{
  "encoder_arch": "quartznet",
  "decoder_positions": "learned",
  "decoder_tie_embeddings": false
}
Rows from block 2 of the text decoder of a small encoder-decoder audio transcriber, named by matrix and row number. Rows with one number belong to one neuron. Each number is 128 + 24 x the weight over its row's rms, rounded and kept within 0 to 255. All counts start at 0. Numbers have three digits each. After the name is the row's rms in percent of the matrix's.
Before each neuron's rows are labels from the 100 texts, of 14976, where the neuron reaches its highest value: "tokens" is the input token at the peak. Only what is clearly more common there than usual is listed. The data: read English sentences (LibriTTS-R). In brackets: how many of the 100, against the usual share in percent.
# fc1: MLP up (decoder.blocks.2.mlp.fc1.weight, 768x128), inputs 64-127
# fc2: MLP down (decoder.blocks.2.mlp.fc2.weight, 128x768, transposed), outputs 64-127

tokens: "'" (35 vs 0.7); "just" (29 vs 0.1); "great" (7 vs 0.1)
fc1.327 096:087106135138135137107123122165171105120137154130156152091121171114121143168107085159150171119136102127133138112105153116104109126118145159114079128140125122119162129161104110149147123117116180
fc2.327 092:110101100134107102157105110172123123131130112126142092128104107161151144131094131154109114145120169096122125160132130092150116146117082084118091117134132135104138178144139132094109160103114140

tokens: "didn't" (17 vs 0); "and" (11 vs 2.4); "of" (9 vs 1.9); "am" (7 vs 0.1)
fc1.328 102:146103146101090103156086167109128161123110117168114104094121123146150117141131080093092113136122158109115125125120122129138148149138164131124149109127100101125128115158121136102123087113168143
fc2.328 099:156151096113133109148125122109090117142144107140126147168056151142102116097133080160110147133132149100141118128105132088138061112102152091101146159136183162123128117102127146119110110126162132

tokens: "this" (26 vs 0.4); "his" (14 vs 0.8); "whole" (9 vs 0)
fc1.643 108:138083094147119114112161133138123130117132118169090132150160136139095114089135126102114139114137152136132133185112124147169122115154095117114135138136168122140094100075133148111171103106135183
fc2.643 116:133129111107138116139132110124089072126118129120132165148123129087139134083153158153151069128170117095123131164117132119130116142183071121149145083143139088145112154124120130122115126118175162

tokens: "i" (48 vs 1.7)
fc1.406 094:134129156121136153087076139139121126173140094159117118136162128137113092079164145143114159130160130153134135110127177136146148158141137160154084069133126154146095110107134106104091157118152127
fc2.406 103:116135113112122136133056120156139139098158153128140112106151145132128149129160087146088101146133123100141121116151144097201097149128124094121112127096175148124079139132152110135140149121140167

tokens: "can" (52 vs 0.2); "can't" (25 vs 0); "sir" (8 vs 0.1)
fc1.728 090:110119134106090183177116149160083138144108128109139125158148098118119101134106116112121080112166122154097127141095128141119117122100146109145140142117146129101120136110159109075122112108095146
fc2.728 086:088121113112147141168145113091158141130095112169103182089135080148110124110151120142147131149131064099101148113152136147122086168127109092130108158104120119109163137151140137119123144151102162

tokens: "'" (45 vs 0.7); "any" (13 vs 0.1); "it" (13 vs 1.1); "last" (9 vs 0.1)
fc1.340 098:081124162095126139136132106113155118118077139139139118134116151112078138146107157157141143130179131104096182112173160108102181177094104123164132125146143103121126137149129119131153152151133094
fc2.340 095:130115147145146105097143140145164091094123148156093104093114117066121112132125106154165119147087114124126123171151131118128112098140141141082137130149133136106126142120174093101104098136148093

tokens: "it" (13 vs 1.1)
fc1.494 103:109149086071167124151132110149169133144104134108112127092125152167107141166164152117126161154159099122091151109110150128134135128139139129101118173124139129123120140140107104099083135162129128
fc2.494 098:174171105146180106141123158168134111134113103116131131086145115117084111144131120152114147156162112110109107120130113137129091096129136106142110097159178167151149108131145153105093119135156141

tokens: "i" (17 vs 1.7); "he" (10 vs 1.3)
fc1.339 106:127160106089098107134132158094143115145101142107165130122121113128125175097129106140139136136131104146099091121112131087128127123147144077127150110122159159143099138137158093124114141108136137
fc2.339 105:142141125156128129128082119114111112128121146132133146101148113128109138128157069138134104141175118167063097121138105170142142104108121149120145173110152162147117127093137131128093173100120124

tokens: "no" (38 vs 0.3); "i've" (22 vs 0)
fc1.391 067:134150124114109144143091110153148136182115160142154148147125091159174110144135048142109127171102117168152137119160163128144160119132165118144126130126115123157085125153132145146087118113085104
fc2.391 065:120167109109113137131123158144131118131137137137163107110119180159111139114149118152141118147130133071123109125118117094128130086118106090132084134101137099071136106128141124123140106139154071

tokens: "that" (64 vs 0.9); "this" (12 vs 0.4)
fc1.287 100:184123137119158159133167094137169091151126166132109153117117151126146109162119137127135133141110137159106104169097103140115120111140145090122132075146146115158105093114092145148149085112117082
fc2.287 115:091098146100164098084117096155109130107185124140147135144117137148127123115116133154152176106105152127173111147165145137124095109138145146130100110161131109109105144126103135137167132126096161

tokens: "'" (27 vs 0.7)
fc1.645 113:137163129113139184167147077146119117150119094131081099182064102116123129128149107146130170153114130128128123125135102150123131126133133152136127117131095141143108126114166095088107167111144113
fc2.645 121:187135136126113152179068133103104115099130140144118129127120133146106122115126112105111143084127149184093114124095143122145122136137140144140128154115111100130124126116118132099132122129139188

tokens: "it" (47 vs 1.1); "the" (14 vs 4.7)
fc1.207 111:111107144125118132137111072087176085099107143135119134086148150105140166094106130145140137109151176187101155127127143113129129123119122103171143157139097138112121116065159097127135105112126125
fc2.207 116:153094126133136151076158141143164158129137140088130125111104135119123148092120117109156164117100136081099130149136129093143066122122126113159137159113140146094098122140158114133112078104138140

tokens: "more" (28 vs 0.2); "one" (14 vs 0.3); "what" (8 vs 0.3); "whom" (7 vs 0)
fc1.310 097:102132137084145109121115165122120144100134152179136153152120129102077139099131124106159123157163118146124099112175184146145157138141160114149103106134140140118128112147122159164166115137108090
fc2.310 092:135121102123102138122102158139120075117164126123100184161156114107109111127137115122129105133156123128136118126133172102114075127118090130101153152127143131122134116154127080096141043094123112

tokens: "out" (12 vs 0.3)
fc1.42 100:139107135122121164147154129116117108119170128155156178113171125137149112165091091121082164141137137101143106109111148105095108124142112187092102112112121149115092085147141143128131144108153118
fc2.42 100:157140133140137093150164137150103106115126097138149160156125120111116120121133094125100129131128134125118124133144122150140132137110137152133199123140116124141172096159115089119112122135176134

tokens: "on" (11 vs 0.5); "in" (11 vs 1.2)
fc1.700 111:176184095129112150167109147095150140128108159084110123170137137107145122132159096141115111125128082125158166127120151111179119096105077132127097105124127084145134145160105077117150133127142065
fc2.700 105:089130110087149162155159096143158119120116117127146165085140129139106153090145135145095147134152170129125143116128119153175123102109136153118084083154138111130129139145137101119144139118178155

tokens: "it" (9 vs 1.1)
fc1.319 113:153119129107144134111094112154112115122143153155109120124091136138094118125089155077120177145095144156084166130104171117151102144141120163159145175111181116113121110075134076142096169161096141
fc2.319 108:139173175172150134092126134131149131122179105096121153110147127163144143113162116156125094147133139108133094132107162102108140113163134140147086099116104129147099153104140132131129136126118103

tokens: "this" (17 vs 0.4); "into" (8 vs 0.1)
fc1.155 113:115148127140164151128132151122104103109142147135155140113088164163102126119131108110129116153132144147114166112116110183171142142066112162103109162112092104176167110140130081115129124105133119
fc2.155 110:154136107152143136132140133123114129106129120128163140159108099132110110125114083142122106139119114178161148129186123146123134108137113141090109109166100122138145102095201123156164106119121142

tokens: "then" (15 vs 0.2); "in" (10 vs 1.2); "well" (8 vs 0.2); "'" (8 vs 0.7)
fc1.334 121:126103142135129141175116085120137081129096104146154086159151073119175134123130115145106092129119153165147116115152104131158153137170148087155156116084120142131160117117149132164107131070148151
fc2.334 113:115124126131140125138146106055157070119118095126145097171166172087117139116099115129112169125163117114112127170141120153120120093104144115155150138111133092096114159163134125126118131138123121

tokens: "'" (20 vs 0.7)
fc1.497 098:151131135161112113103151126193128118097135182118141087115125114133147091135154140152083137116128090127144099134167190106140150123182121123134169096154077131137095101105143066138141136116161143
fc2.497 095:092125115147112182153134092139112143109135101134167114095153130131118108141132137101112132093155155114166107151110176136151141137127161100103149136088095141164154106118138130135142093120105093

tokens: "on" (8 vs 0.5)
fc1.611 091:121112157144088149119152132091117105120145123096152128155150143146106110120112130138172152159131113134180130110134102148144132094152167104138151112111105165073104155134056155089107125109145106
fc2.611 094:140087149145090115167151142168106148087142130114163156134161152121141139127119108142172084149140120128150159123120113093155098105140163113149132152111122127127085134159111109110107101135115118

tokens: "that" (57 vs 0.9); "this" (9 vs 0.4)
fc1.401 097:094136143094083091114180146172153109159132153098111154181064102161112136127126145111133117103070150136142139148094100140144141131142113116104190146101106101130112095131157098113095108147125174
fc2.401 103:121110142097112128134151147119106105128108127153106186146126105100088142117125108130147147141144144202114145105130097120126174131096125159139115150153158170122178114102159102131132132081149109

tokens: "had" (9 vs 0.6); "best" (9 vs 0); "whispered" (7 vs 0)
fc1.302 103:117112122148146130129140132145125134078093147098112098100150100121172117148127117119104183112138131111154125121111085177103203161135142111129109179129132158160099106157135128132143131104151130
fc2.302 092:170075139146117119150131146111123136152103154076124097149172099107134116148117167125138132143159086103148094114124162121078131167156112154170168126131117075119133105144137137142089122111184147

tokens: "life" (23 vs 0.1); "wife" (9 vs 0); "always" (9 vs 0.1)
fc1.140 102:081134124131143141053100170148149123149078139134121131067137145139129147127113130141077121138115122165132099127127152134108106140093132164134164119143100133126094087148166096121122140119103132
fc2.140 111:088144103147110099121130138172145101149151137031129163118123150126110162111133111094142119169085142146110108153129118133081135109131156124086126153150137133172099126174148117085135116150101115

tokens: "entrance" (7 vs 0)
fc1.99 102:112133056132157138114144106112139118114116122131125122166098125114127142115137127144068125165162070132084133151129121126147111171087111160136151106158119134173149127084149094099160138127154123
fc2.99 106:134081103126177072082154106160148121098137115140119098166130155112134125113132148140145144096170109106126123089130131108154144169131153126121139137148131124157120113078167154122135159098185140

tokens: "in" (21 vs 1.2); "present" (12 vs 0)
fc1.650 101:199150095149133170125146100114121146139112126143105095137105174099135150159123100121138095116119157113126137122086073117128155137141154136118094111150112150127116143091158166124127132147119096
fc2.650 104:144107139107119154143145111140128152129123122115109132137148141147111111120166126165136099120150111099120182116137141114088133098130134161140151102123092154124141145102086122149175130146105148

tokens: "then" (59 vs 0.2); "do" (8 vs 0.3); "there" (7 vs 0.3)
fc1.480 090:071154105180141137097181136085121103084115142133117118107111178159133113174128112107144158108100071115157155090125125120114135145124132148154125168119123101130134159123106121165117119104129114
fc2.480 095:131164120117090139105115144149111129146158160135119105093164106107136146118130142112149093122080093135091113101175153101121150156106140119105100128136124107121118106119117167127115115114167141

tokens: "do" (10 vs 0.3)
fc1.325 099:158136153116098136106098163105078127104134143114138124161148121162147137189092103146156114121110124144057121148095124138137137136099096134157159104117108111137155099179136109112113136128137147
fc2.325 094:150097165113130109129114112095133123112117114172114129134099136170157120117142108115155118131113105108116087141106154111134127123124129138146158131121095121156128068176119116088152087165150129

tokens: "began" (21 vs 0.1); "sad" (10 vs 0)
fc1.543 086:158126086103147156137121134151160096117181186114124097104095128130082082110186146127135148126115165138173151169151129125109108122112142127130129158128106139107141153056131147108137152140102104
fc2.543 089:131091088113150120162161144170109156111152122127153137121126118166089122155120116153139154130090188132110162125151123146120160142088146094120121134097126077085139137095110124141132152142121146

tokens: "some" (19 vs 0.1); "think" (13 vs 0.1); "still" (7 vs 0.1)
fc1.430 097:109093103147090172137169133150104142112163130119120119112101085146127199102127092131146110118124121142146151137089114163152092129141108134165120127141101092124118127142168169162153159160126146
fc2.430 098:140141107090138098137132120173097136134119145163104080121151149092172115118099118156092087157121078154146119117116169154142095156138117139149149154136125102169114129135128128138152135137104123

tokens: "it" (19 vs 1.1); "sea" (8 vs 0)
fc1.524 114:111176082121119164150128113081113101173096128153121112170107139121129118148113116110133164109125159133093105157113088126113132124135106122111137124140115166081138119111133142105134117127187117
fc2.524 111:081108130131135117145127139101141136142129098097118160106126149148154110080134125131117147131101136131140056155127156125128111145140077142116121122133164129149145127148148152096110124112138145

tokens: "no" (18 vs 0.3); "me" (17 vs 0.5); "him" (14 vs 0.5); "did" (9 vs 0.2)
fc1.662 087:162116127091157145149113101137078130124118126126138126132091163099095103161087136137102124126087151147120140126180157094155152142091141102158157103098161136121139082138203095113110110101147112
fc2.662 095:124116079129123146130149143088124148129134141076114111114163181095119156126122105138141144131147112124122156139104164119150101131149178124117108139119128111150142135133144108124137174144149147

tokens: "two" (23 vs 0.1); "them" (22 vs 0.2); "<end>" (19 vs 6.7)
fc1.479 100:116094066109101163085144142106136111156114117158170113094139116144072116138130159117104129131084103152176100139174131116117140171094160143139131152138156123121091130134131134147183172111147148
fc2.479 100:149122121130132121122137142148180178123169145162131152140192140167120118143130101130153109123107117068142138131094087114121129131140141101120089083133122129117116127128129124155106092125146123

tokens: "didn't" (12 vs 0)
fc1.97 099:124087146095106160117106178165154117087120088115114152130095108151146138104146143155161156110113104123133136120100094147116128101149144138133138162166114133113135139163115123115092141100147152
fc2.97 102:088100139128165168098118152156103148105143092153120151148117094095158109156152157110172114129133084103098148129121122096131118134144146111141167159110146151106135097137116147140137139099132186

tokens: "on" (24 vs 0.5); "to" (15 vs 2.4); "of" (12 vs 1.9)
fc1.453 102:117137133148157136091141170113142122115159161144139128107112162108098130109174133077152145148128114079146186120132150129139123137126139161140163173104125134074100149144061123100145137133121138
fc2.453 100:178109112117125146098112105114155137158127172143094150115113104112141146139148154124135094153177188146108145127124088154092091138084149147100169161136099127146110111123142106132129128146187080

tokens: "light" (15 vs 0); "stopped" (8 vs 0); "help" (7 vs 0)
fc1.75 089:123155133128070116106133140101117117078113131131132136103190099129120149152130113115108172144154117156100111127123126129120110178152157127151129166099138087116130139127148133100110103173186118
fc2.75 086:141127139118137110136138148166105121130100140054091154147119150114099155117149115118109133146151097147139117143134139138157096151078113114123101147076092125161080129130155139122132115128120150

tokens: "two" (23 vs 0.1); "the" (21 vs 4.7); "many" (12 vs 0.1)
fc1.15 098:121139114115152143080151152164144112177109131130136109157128138131104166127116121148148113143146103143154130055111177095112166105106150145123145125148111156104119118109125134128130201114105088
fc2.15 105:121172129088159132116145131133144115097113122108124125146115128118096145131134118139132098098107115208121180088171134105132128154100152178128128141133114107100132139106158172123112133116130134

tokens: "animal" (8 vs 0); "good" (8 vs 0.1)
fc1.567 109:107093147102116147116111134106126143123181077127118129158134147140177117141147097136097137135158079134147088144109110123075119141153142119166125142097151153145130149097127130164113102111123125
fc2.567 106:139145112148165141139128100126132174118165103140143161134126165102152120145113106133151128113161147135135115131194160124119133125167083082118110144134131127117106126118106153134109136148124130

tokens: "it" (21 vs 1.1); "will" (12 vs 0.3); "they'll" (8 vs 0); "would" (8 vs 0.3)
fc1.102 099:116149146140103124111165112161104158143136118151146151090159105117148083104124139134088173165154123111115148085081123112138088157118087114107121123133102128113084105146155159097136166147148167
fc2.102 108:129124123161089130081111168082099157112135119149132171171085130109120123133087105160160141153173131146109118145108165115157107148120155148123134097142151193130144124106116163124125125144093094

tokens: "'" (76 vs 0.7); "old" (8 vs 0.1); "no" (7 vs 0.3)
fc1.631 093:168122094149134063152171124161101153124098137141151129152103124091139119122163109153118153155141134161109165122096147097154117123106123120128097095156126147122135137183115106161110116153129140
fc2.631 097:078101133140157116169141135115132148096091151141113127092083140145143101106108127117104131100145131126126123151132160140115117149115126147096106064100160119145195146112120139138113099128091122

tokens: "'" (28 vs 0.7); "did" (16 vs 0.2)
fc1.537 097:093129163154134134139140153149128143094129103135134115122131118166150132133127118118113118116141078112165108128132093138120166142127138126170166088144084155136106054152118157136058147115140091
fc2.537 094:112100110122124153128116055173119166102146100108104080105116112098115156125088084127103129094121112147152138117139111137130169170115130120133123131112122146152069078194103092109156070153125140

tokens: "out" (15 vs 0.3); "up" (9 vs 0.2)
fc1.687 108:145155109135120129093096146123084167101107177119118121095096128116154117091166130137165107145112104159134164137113096099142122133122143145130132140161123122096138090147122135073151130147113138
fc2.687 107:118121111166137139078102129132111163126156113134152131167136155145094113131156135119118106146158122136156125112105105087109130161104126149116096099109139181111135109159130119105109114193116132

tokens: "more" (35 vs 0.2); "walk" (9 vs 0)
fc1.675 099:133146178166134124108140152125126122078125132163182108077148152117170171152135117106102133110144158167143115093116126102152145145117120140181111156118127131104075059119114155139122128161086131
fc2.675 098:161121195101125121109111158130103151157154131128178146135152153122090117134150139138114140128129124127117090132132130115131106159169139116113156139109142114128117145129092182108121120123102093

tokens: "down" (9 vs 0.1); "foot" (9 vs 0); "heart" (7 vs 0)
fc1.554 101:136102165170123152107179112131143116122154117178133089162130083147117096129096105085085144142133074167113131131132130151158142133137140131149137126115104142146144103111139143137147079119137107
fc2.554 102:131121144132170109126118101120110172146126133168093144078155105112143132100098145114146122112139085122163134153148121117123139130087096129141087109101121139137111131085126115126131146137146143

tokens: "can" (30 vs 0.2); "you'll" (9 vs 0); "will" (8 vs 0.3); "in" (8 vs 1.2)
fc1.331 102:129114171133136172169131158142068159129097099104122094141107143085141098176135160099153105183131126117105158086088114142109086146110150127126141111125086108158155096138137112125146112107092131
fc2.331 104:158117134123140164116108116093102141115082080140140131121147085110135141115143163154148141155109122072166120122144135136143104159129151086102142088114104134172086131111123110153154132133136127

tokens: "it" (42 vs 1.1); "will" (16 vs 0.3); "we'll" (11 vs 0); "margaret" (9 vs 0)
fc1.670 080:117127118146139141111101122116140116105104115112134118147150148101102094123113099118177150132143117095083153113146147126143114175095149131126152164173138138108081137136054156106149099159091139
fc2.670 085:102113133100117123126128139111124130082126156129149135114140075106123129138141137164121099154147132135113128103122103093105111134104104126100115165123169188101117139140163143155159149148148118

tokens: "this" (19 vs 0.4)
fc1.747 096:150143131136151114129121109081138120154140107165139142160119108171123135170118103117119128167182155156135179103117129131101127129151162149149127103091159102150154108121111151088157154050132140
fc2.747 094:123104144115155120180104128154113091124125106157106179141101143170108114155131140104151164154157124141158113104143122140130106168155129159125129146125111144155156128143155161136158131097153133

tokens: "in" (30 vs 1.2); "there" (15 vs 0.3); "than" (13 vs 0.1); "her" (12 vs 0.6)
fc1.573 097:128181087154141132136132136121122113135127124137127154138140098148133167177131087120088104144118119143106174070145112139132111141075137135108143146138103095137166112128087115161108124079169142
fc2.573 101:144128140092153142100135133122125131111116114150095148089152103098100113097148143095144095119129167068143110129148113162098144140116127152108108146121102096154119159113142115170140095124128105

tokens: "myself" (11 vs 0.1); "almost" (10 vs 0); "didn't" (8 vs 0); "themselves" (7 vs 0)
fc1.564 088:097143133148079113071100165130127175133120149160171132101099134088132097141135113135122124114140084092161090124126108121104136168153101191135134094079120107081127156122150091152148109126150111
fc2.564 092:130147128116085089157126137101098160145131134140091126109055136106145094113125174139141084090085121152174163131125134099109106109126115169110133099141181115174115129111089123146141103114125151

tokens: "this" (27 vs 0.4); "his" (8 vs 0.8)
fc1.370 095:090129158111151153127126123098109169124123127097131124119146139146108111169174130122144123135168171108156110152078134127123145139140104111115176102142126091138131097102137144123089100148124129
fc2.370 089:166171146108085135155118118129113131138119096099116104176123161104148099160132121101157150133141095153123140154196137119160158155145090126144113112152094105133120142128134085139107068160172167

tokens: "do" (15 vs 0.3); "should" (11 vs 0.1); "am" (10 vs 0.1); "did" (8 vs 0.2)
fc1.252 101:084127145129133104097125100117158155105106112170105147116119145140124127109136141118121125096093089107112135122112117134137158122098114080138133138136157127126112183097127168147147122122127119
fc2.252 097:086125166122179109119129085101085114177095141135101165122161149098142103116118130153142110130100145112096102091113140124084147130157162161109128143150174133129132132117084170175124111149150132

tokens: "it" (11 vs 1.1)
fc1.83 093:130156119116115150143113123117129079107125170135126121126104118110171138116132138139120093162174152156135122137079082128145136123128125111095144144148121163132135116097083105152167080093100084
fc2.83 096:120121133105143130088124145121133134088132155136150130116107110168116132107152123100135146119146125123172121136152139111147136127158153153159154147160178135126113103144096123115165124122114173

tokens: "then" (27 vs 0.2); "in" (16 vs 1.2)
fc1.209 101:106134143159173139120141149067077124132116124102167118107144130140104117132099131117122141149139131120157165152088117132127119162103190108114131125084108146166118123114081126110144165082096123
fc2.209 101:125155141125133172108093187137163125103125161104186133161136113159128129108130105070124114141140118135077142127146106140147091169149142121142161141079086097144140112110166118156113127141105072

tokens: "<end>" (33 vs 6.7)
fc1.549 104:141110123128120128131156113106110085109131108179111138100101138096143141145103135152110143184147116159169108144134109086089172127092157094158154113158144089141123109147119130155127146119115155
fc2.549 105:152110109099149127112095140112130130172132170156136138158123131130091085105133114129137161100104092113145152120117107141080132111165115099145144157138138169143074158086121113121144145114106110

tokens: "can" (11 vs 0.2); "could" (8 vs 0.2); "toward" (7 vs 0)
fc1.125 089:119106121156116160137093121120100103087167148105127115097137107115158150145149106121147085134125117111133132102144129091120114127129166141132140130112113168188113086126127106116111091102131157
fc2.125 099:113129111119089125176160139114125138133142138184131113111094119136142150134110110130112164156114119077127126110138134115100120121115131140131154111121129099146129101105117130155133149171112140

tokens: "'" (21 vs 0.7); "why" (12 vs 0.1)
fc1.516 098:160083162128129107121128100154150156109104121130154095186093108121108131154122107102119122144142120161153084088140146108097103127150152116158106108142117125133186127149151088169152089113144101
fc2.516 096:100146146161126131144132109135110129069138127145166148162124088135130119125125136094140166117148142118144102127074150118140128127112131117112089164134147146160151141152124116133128085155153123

tokens: "this" (26 vs 0.4); "as" (16 vs 0.6); "both" (8 vs 0); "his" (7 vs 0.8)
fc1.354 101:105134122102164123116129075116139059145118178144128143154113097139119112124093110082126125129157161117122102128128139180159119138096167151139099082137110169126141064138142142149149146081129074
fc2.354 109:104089122100139155124140117105124104133173126153123152128102156130155095091092149100116136103116091167164060116092148101136141115155102132119104087136137157069132152133164125129139115149129129

tokens: "speaking" (9 vs 0); "said" (8 vs 0.6)
fc1.314 090:179122150103124100109146192144091117137109138155144139098085145149135131152144162174134161162134101148114103208157151098105106112122176108140095109102120108124134136098113078140140119134094091
fc2.314 092:105109165102123102116099161154105089111155118125119129154134077155144147130135125138152127181125120187128129136144183158157102146114095118113105135154172130136163112060125105096150118164109103

tokens: "that" (34 vs 0.9); "margaret" (16 vs 0); "son" (8 vs 0)
fc1.495 106:106151130120135119145131139156154090150111131106142107145086113114128103101170128125116095093136136167143125176146126123124166147103175164124118139065131140150128093116101154118161136143147114
fc2.495 102:175144104143132116161135083136152129137137153120084103124142126143154126150136153112121136140119195145173107165117128108128136124131137121064177121151125093151169144114137114144105107138111110

tokens: "on" (15 vs 0.5); "in" (14 vs 1.2); "'" (10 vs 0.7); "you" (8 vs 1.2)
fc1.492 097:136115131140130161167126138136098104122129139112103125143123131101116099151156144102108114080137098094125121142119128152117131096147087149189121110142143082086149122162151144127183127124113132
fc2.492 104:083123140147075134092076151159180149082137112154154118116142162136127148112135107122125144121143129097098118135129098125145104111126172107090155130138111111133114142097135153097122115137101105

tokens: "two" (37 vs 0.1); "too" (24 vs 0.1); "lady" (9 vs 0)
fc1.259 081:148122065131115168114166108140133171166136144132118134122111140122093181144110132181068103116151100119132157112147138145149153078157103144099125132146170121118119143102127132122138109158119077
fc2.259 078:122126103145062161124140133122086104139137132130179164104162103124093161116140158158150106152139112106130107107135110110121112102150149135119122134185172143159127147113163155139105163127133111

tokens: "can" (7 vs 0.2); "madame" (7 vs 0); "'" (7 vs 0.7)
fc1.40 092:144128168147121126131136143166168149135116167145154113142131128087127073127149115140083120168099110124145113114068129141122148128115132098142133119136110112152120139119106120166106088094100160
fc2.40 091:145095168126129114093135112128164150121114165122157114163116108120120082124136074077136140130117125115160156118152124110121117158135160094120099129173171126113138147150127128135143130122117112

tokens: "had" (24 vs 0.6); "there" (8 vs 0.3)
fc1.145 109:126140130126164131143197095129091089115103129124113119112137099170124130152127178127112111178080153162132156073132159171127135086145147148175125148138136129146127091154078058132117143112119158
fc2.145 103:136151139147165143131119107135125101126118121090087110152127149150104139138142139102129120091114117082170140130137177102107127120068137137118140131090120112097118141130178132105108129176152126

tokens: "began" (12 vs 0.1); "him" (10 vs 0.5)
fc1.398 109:097114091086125145149110119113117118160136108122180130115124127122144128164114126068142082145106122143154103096169130116123184133150147135133116186122184116095104149132130145143162118110128112
fc2.398 101:167104146097116125122128171164142147149134148117111116111123167137087188168091159140109107123150143147179118153141151089124120102108138134144146118121115095118121182120153129118131122143135173

tokens: "never" (10 vs 0.1); "to" (7 vs 2.4)
fc1.404 106:149116108134147121129135148117140168095124142116142125063113117137161104176123105082110132133142136070137107132142131112136170156159172098091105146147106138128120111082132121100154100149158076
fc2.404 101:154142159124095093146074156116145132145113124146154150117138121121152169156090118125106127125148126105167088101094147112097137127156121147087116128126114146103114161098141094108129126151182166

tokens: "then" (25 vs 0.2); "and" (24 vs 2.4); "best" (9 vs 0); "me" (9 vs 0.5)
fc1.265 111:076104140121138140180150161153099104093137119107121120102124114121125124164145090125143142139152165146087146175078125103110146194126148145138133135138103127089118116139084113142127116183127161
fc2.265 106:087141154140082117083136133123129094156130110087115129113084168132155108175145151093131127150144122121122096120140099143133131161124126115104114152151113103127176134095141135163139094146134150

tokens: "never" (23 vs 0.1); "of" (12 vs 1.9); "nor" (8 vs 0)
fc1.29 094:143093114089119097159086108093139136117148135124129098151119128109132128141120070083095097150095150087131128162080116155127098149135151124156128180123119155140158144119132116127127153131154148
fc2.29 102:062163102097150130132126110118141165097135111102147129132136144153143151124158150091104140129193175090101091126148136097170152154125127094130129121105150136132135121124115101118133139106131118

tokens: "<end>" (37 vs 6.7)
fc1.282 105:139093189143094128119137118145096140091095137182094145137162117106142151150136166150135117116120118122089143136124164127165098121147107128125137120098118150066113121107142124136085151120162175
fc2.282 102:135131177104101141167155092122129148143139133153123070167120127209126155152100122124142161117132133157073151096113116098137137135131130137121144102151123138137129150109130096134133118129161093

tokens: "down" (13 vs 0.1); "door" (9 vs 0.1)
fc1.428 094:107129161153130157112125135087129135108122090131132115123145123155129132156195100098115161122137140175121135105161081121098112105173105109156123102130076105123134100108128081138172158147134121
fc2.428 094:118125119155106142120128113105134180113092122103139147084140157143083132118129118163144130143115114121100144143152112125137112113117098104077105164121125111147107115158139150074112087153116179

tokens: "do" (16 vs 0.3); "but" (8 vs 0.6); "has" (7 vs 0.1)
fc1.689 084:136110102123107120144147152125120143132149104116103155143112105106105180138149165153182139115132150081116123180111147172111158118106117153146137153177078125127123131106115116172139152139148102
fc2.689 090:123092119178123087103159144122149148125139110128142109137139094116121136148101110141125111136125165103098125135108130125109166132151150099112155130153156110097104122148140162107137148134113159

tokens: "had" (11 vs 0.6); "instant" (7 vs 0)
fc1.694 103:099101120117160080072130108143130138095121170138107063110158119118163113145160122162140144136130150154138130148128101134113127126117157166151152118154128112124115134130093098109135114113106166
fc2.694 102:113101156154162161119114129109135134089162141129093109127126137148091161161176137120095123147127137109115117150160106177166117119084149156126107138152093149117144123132144085115083081128164126

tokens: "some" (29 vs 0.1); "not" (10 vs 0.6); "no" (8 vs 0.3)
fc1.619 088:113115087130107113142115137086119093097133077103117142122117151117152123160135117131106149111127106140171159135156117100176114131125096161100095137134138121175075135077126149123105120137121095
fc2.619 094:125125072153123124090123125135123099136122163120108131132158142113160136124114147124162082127122090117121152106079108134100084093124101173110120121135132133156128141111134112139120149194103160

tokens: "didn't" (24 vs 0); "did" (24 vs 0.2)
fc1.136 108:144108099132121139099123167144137104117129108110134101115095096095153116101130108106148090108160094094110131144132120153107178167104138159151146111143150129151130142147100121142138129099159151
fc2.136 107:178152122135136152119113130148096117164110116175115113133130111122126128082130121167176095138121114124106164140112142130127099110140165104151146116124145108118127090121165128110142125143161170

tokens: "more" (25 vs 0.2); "so" (23 vs 0.3); "master" (10 vs 0); "still" (7 vs 0.1)
fc1.260 100:107147116125119131146203142122139095130092128143183148095125156075114078161109114133161155137159125114152137135137153118088130119153154124148151117073147136110141129144116170153120146136104107
fc2.260 099:110157094128125099138132156154116082138185159126145119150151095095128111125143104130149119110135101107101090136129132147146093096113117170127119095130147104142150145142127092162112137147143096

tokens: "in" (8 vs 1.2); "full" (7 vs 0)
fc1.424 099:100115139157130167084137114129104151155116132120127138125113110137134102134099134122102097152117078142126106145150086132118132119083176134144111110115119138134146101137104130106112122118112117
fc2.424 098:115133113158103090121140141130153150132137118090123149061110101129138150136124129135163124144129153110138169105152119121097130137106129117166121122163084127113108116180125151083089095145140160

tokens: "<end>" (57 vs 6.7)
fc1.338 095:100140144109070127121136102115123120079166127159152125157129134132092088180147134127134136154130122118122106139110180112120153109146126091120093133099088150181105123110169162127123119120119144
fc2.338 092:124143114138138148109132137145106134125111126144097105139101111120094083151107097105132146104165130128126134119156093184118117142167139116154203135122127173187128128129103128071177128122154082

tokens: "that" (9 vs 0.9); "good" (9 vs 0.1); "heart" (8 vs 0); "when" (8 vs 0.2)
fc1.454 110:125146168131143140123116105114100134122124145127089149114078112146143156123142167122117137126079132133064133167138099127100110150136165114086149099061127154127141104143150141082115196125119147
fc2.454 115:142125127102108092164171130123149161143121124173154177132142135137160106110181145126139134108131137152088153164119096125104141086141102143158193092117097141109129119076124168119154103141159119

tokens: "had" (14 vs 0.6); "long" (7 vs 0.1)
fc1.577 102:096153094153116123136140147103125132101093190118106115101122105160153138143133109095152182151123099133132131070080126146124154106166141156130124105144126119124076115127115109109115153105128146
fc2.577 109:137156154170164112116110118119136114158103169133114128151153127108070155138120155106162132139140147114102157107124141115117130100110129147150109122158069106135102103154145131120135082144111115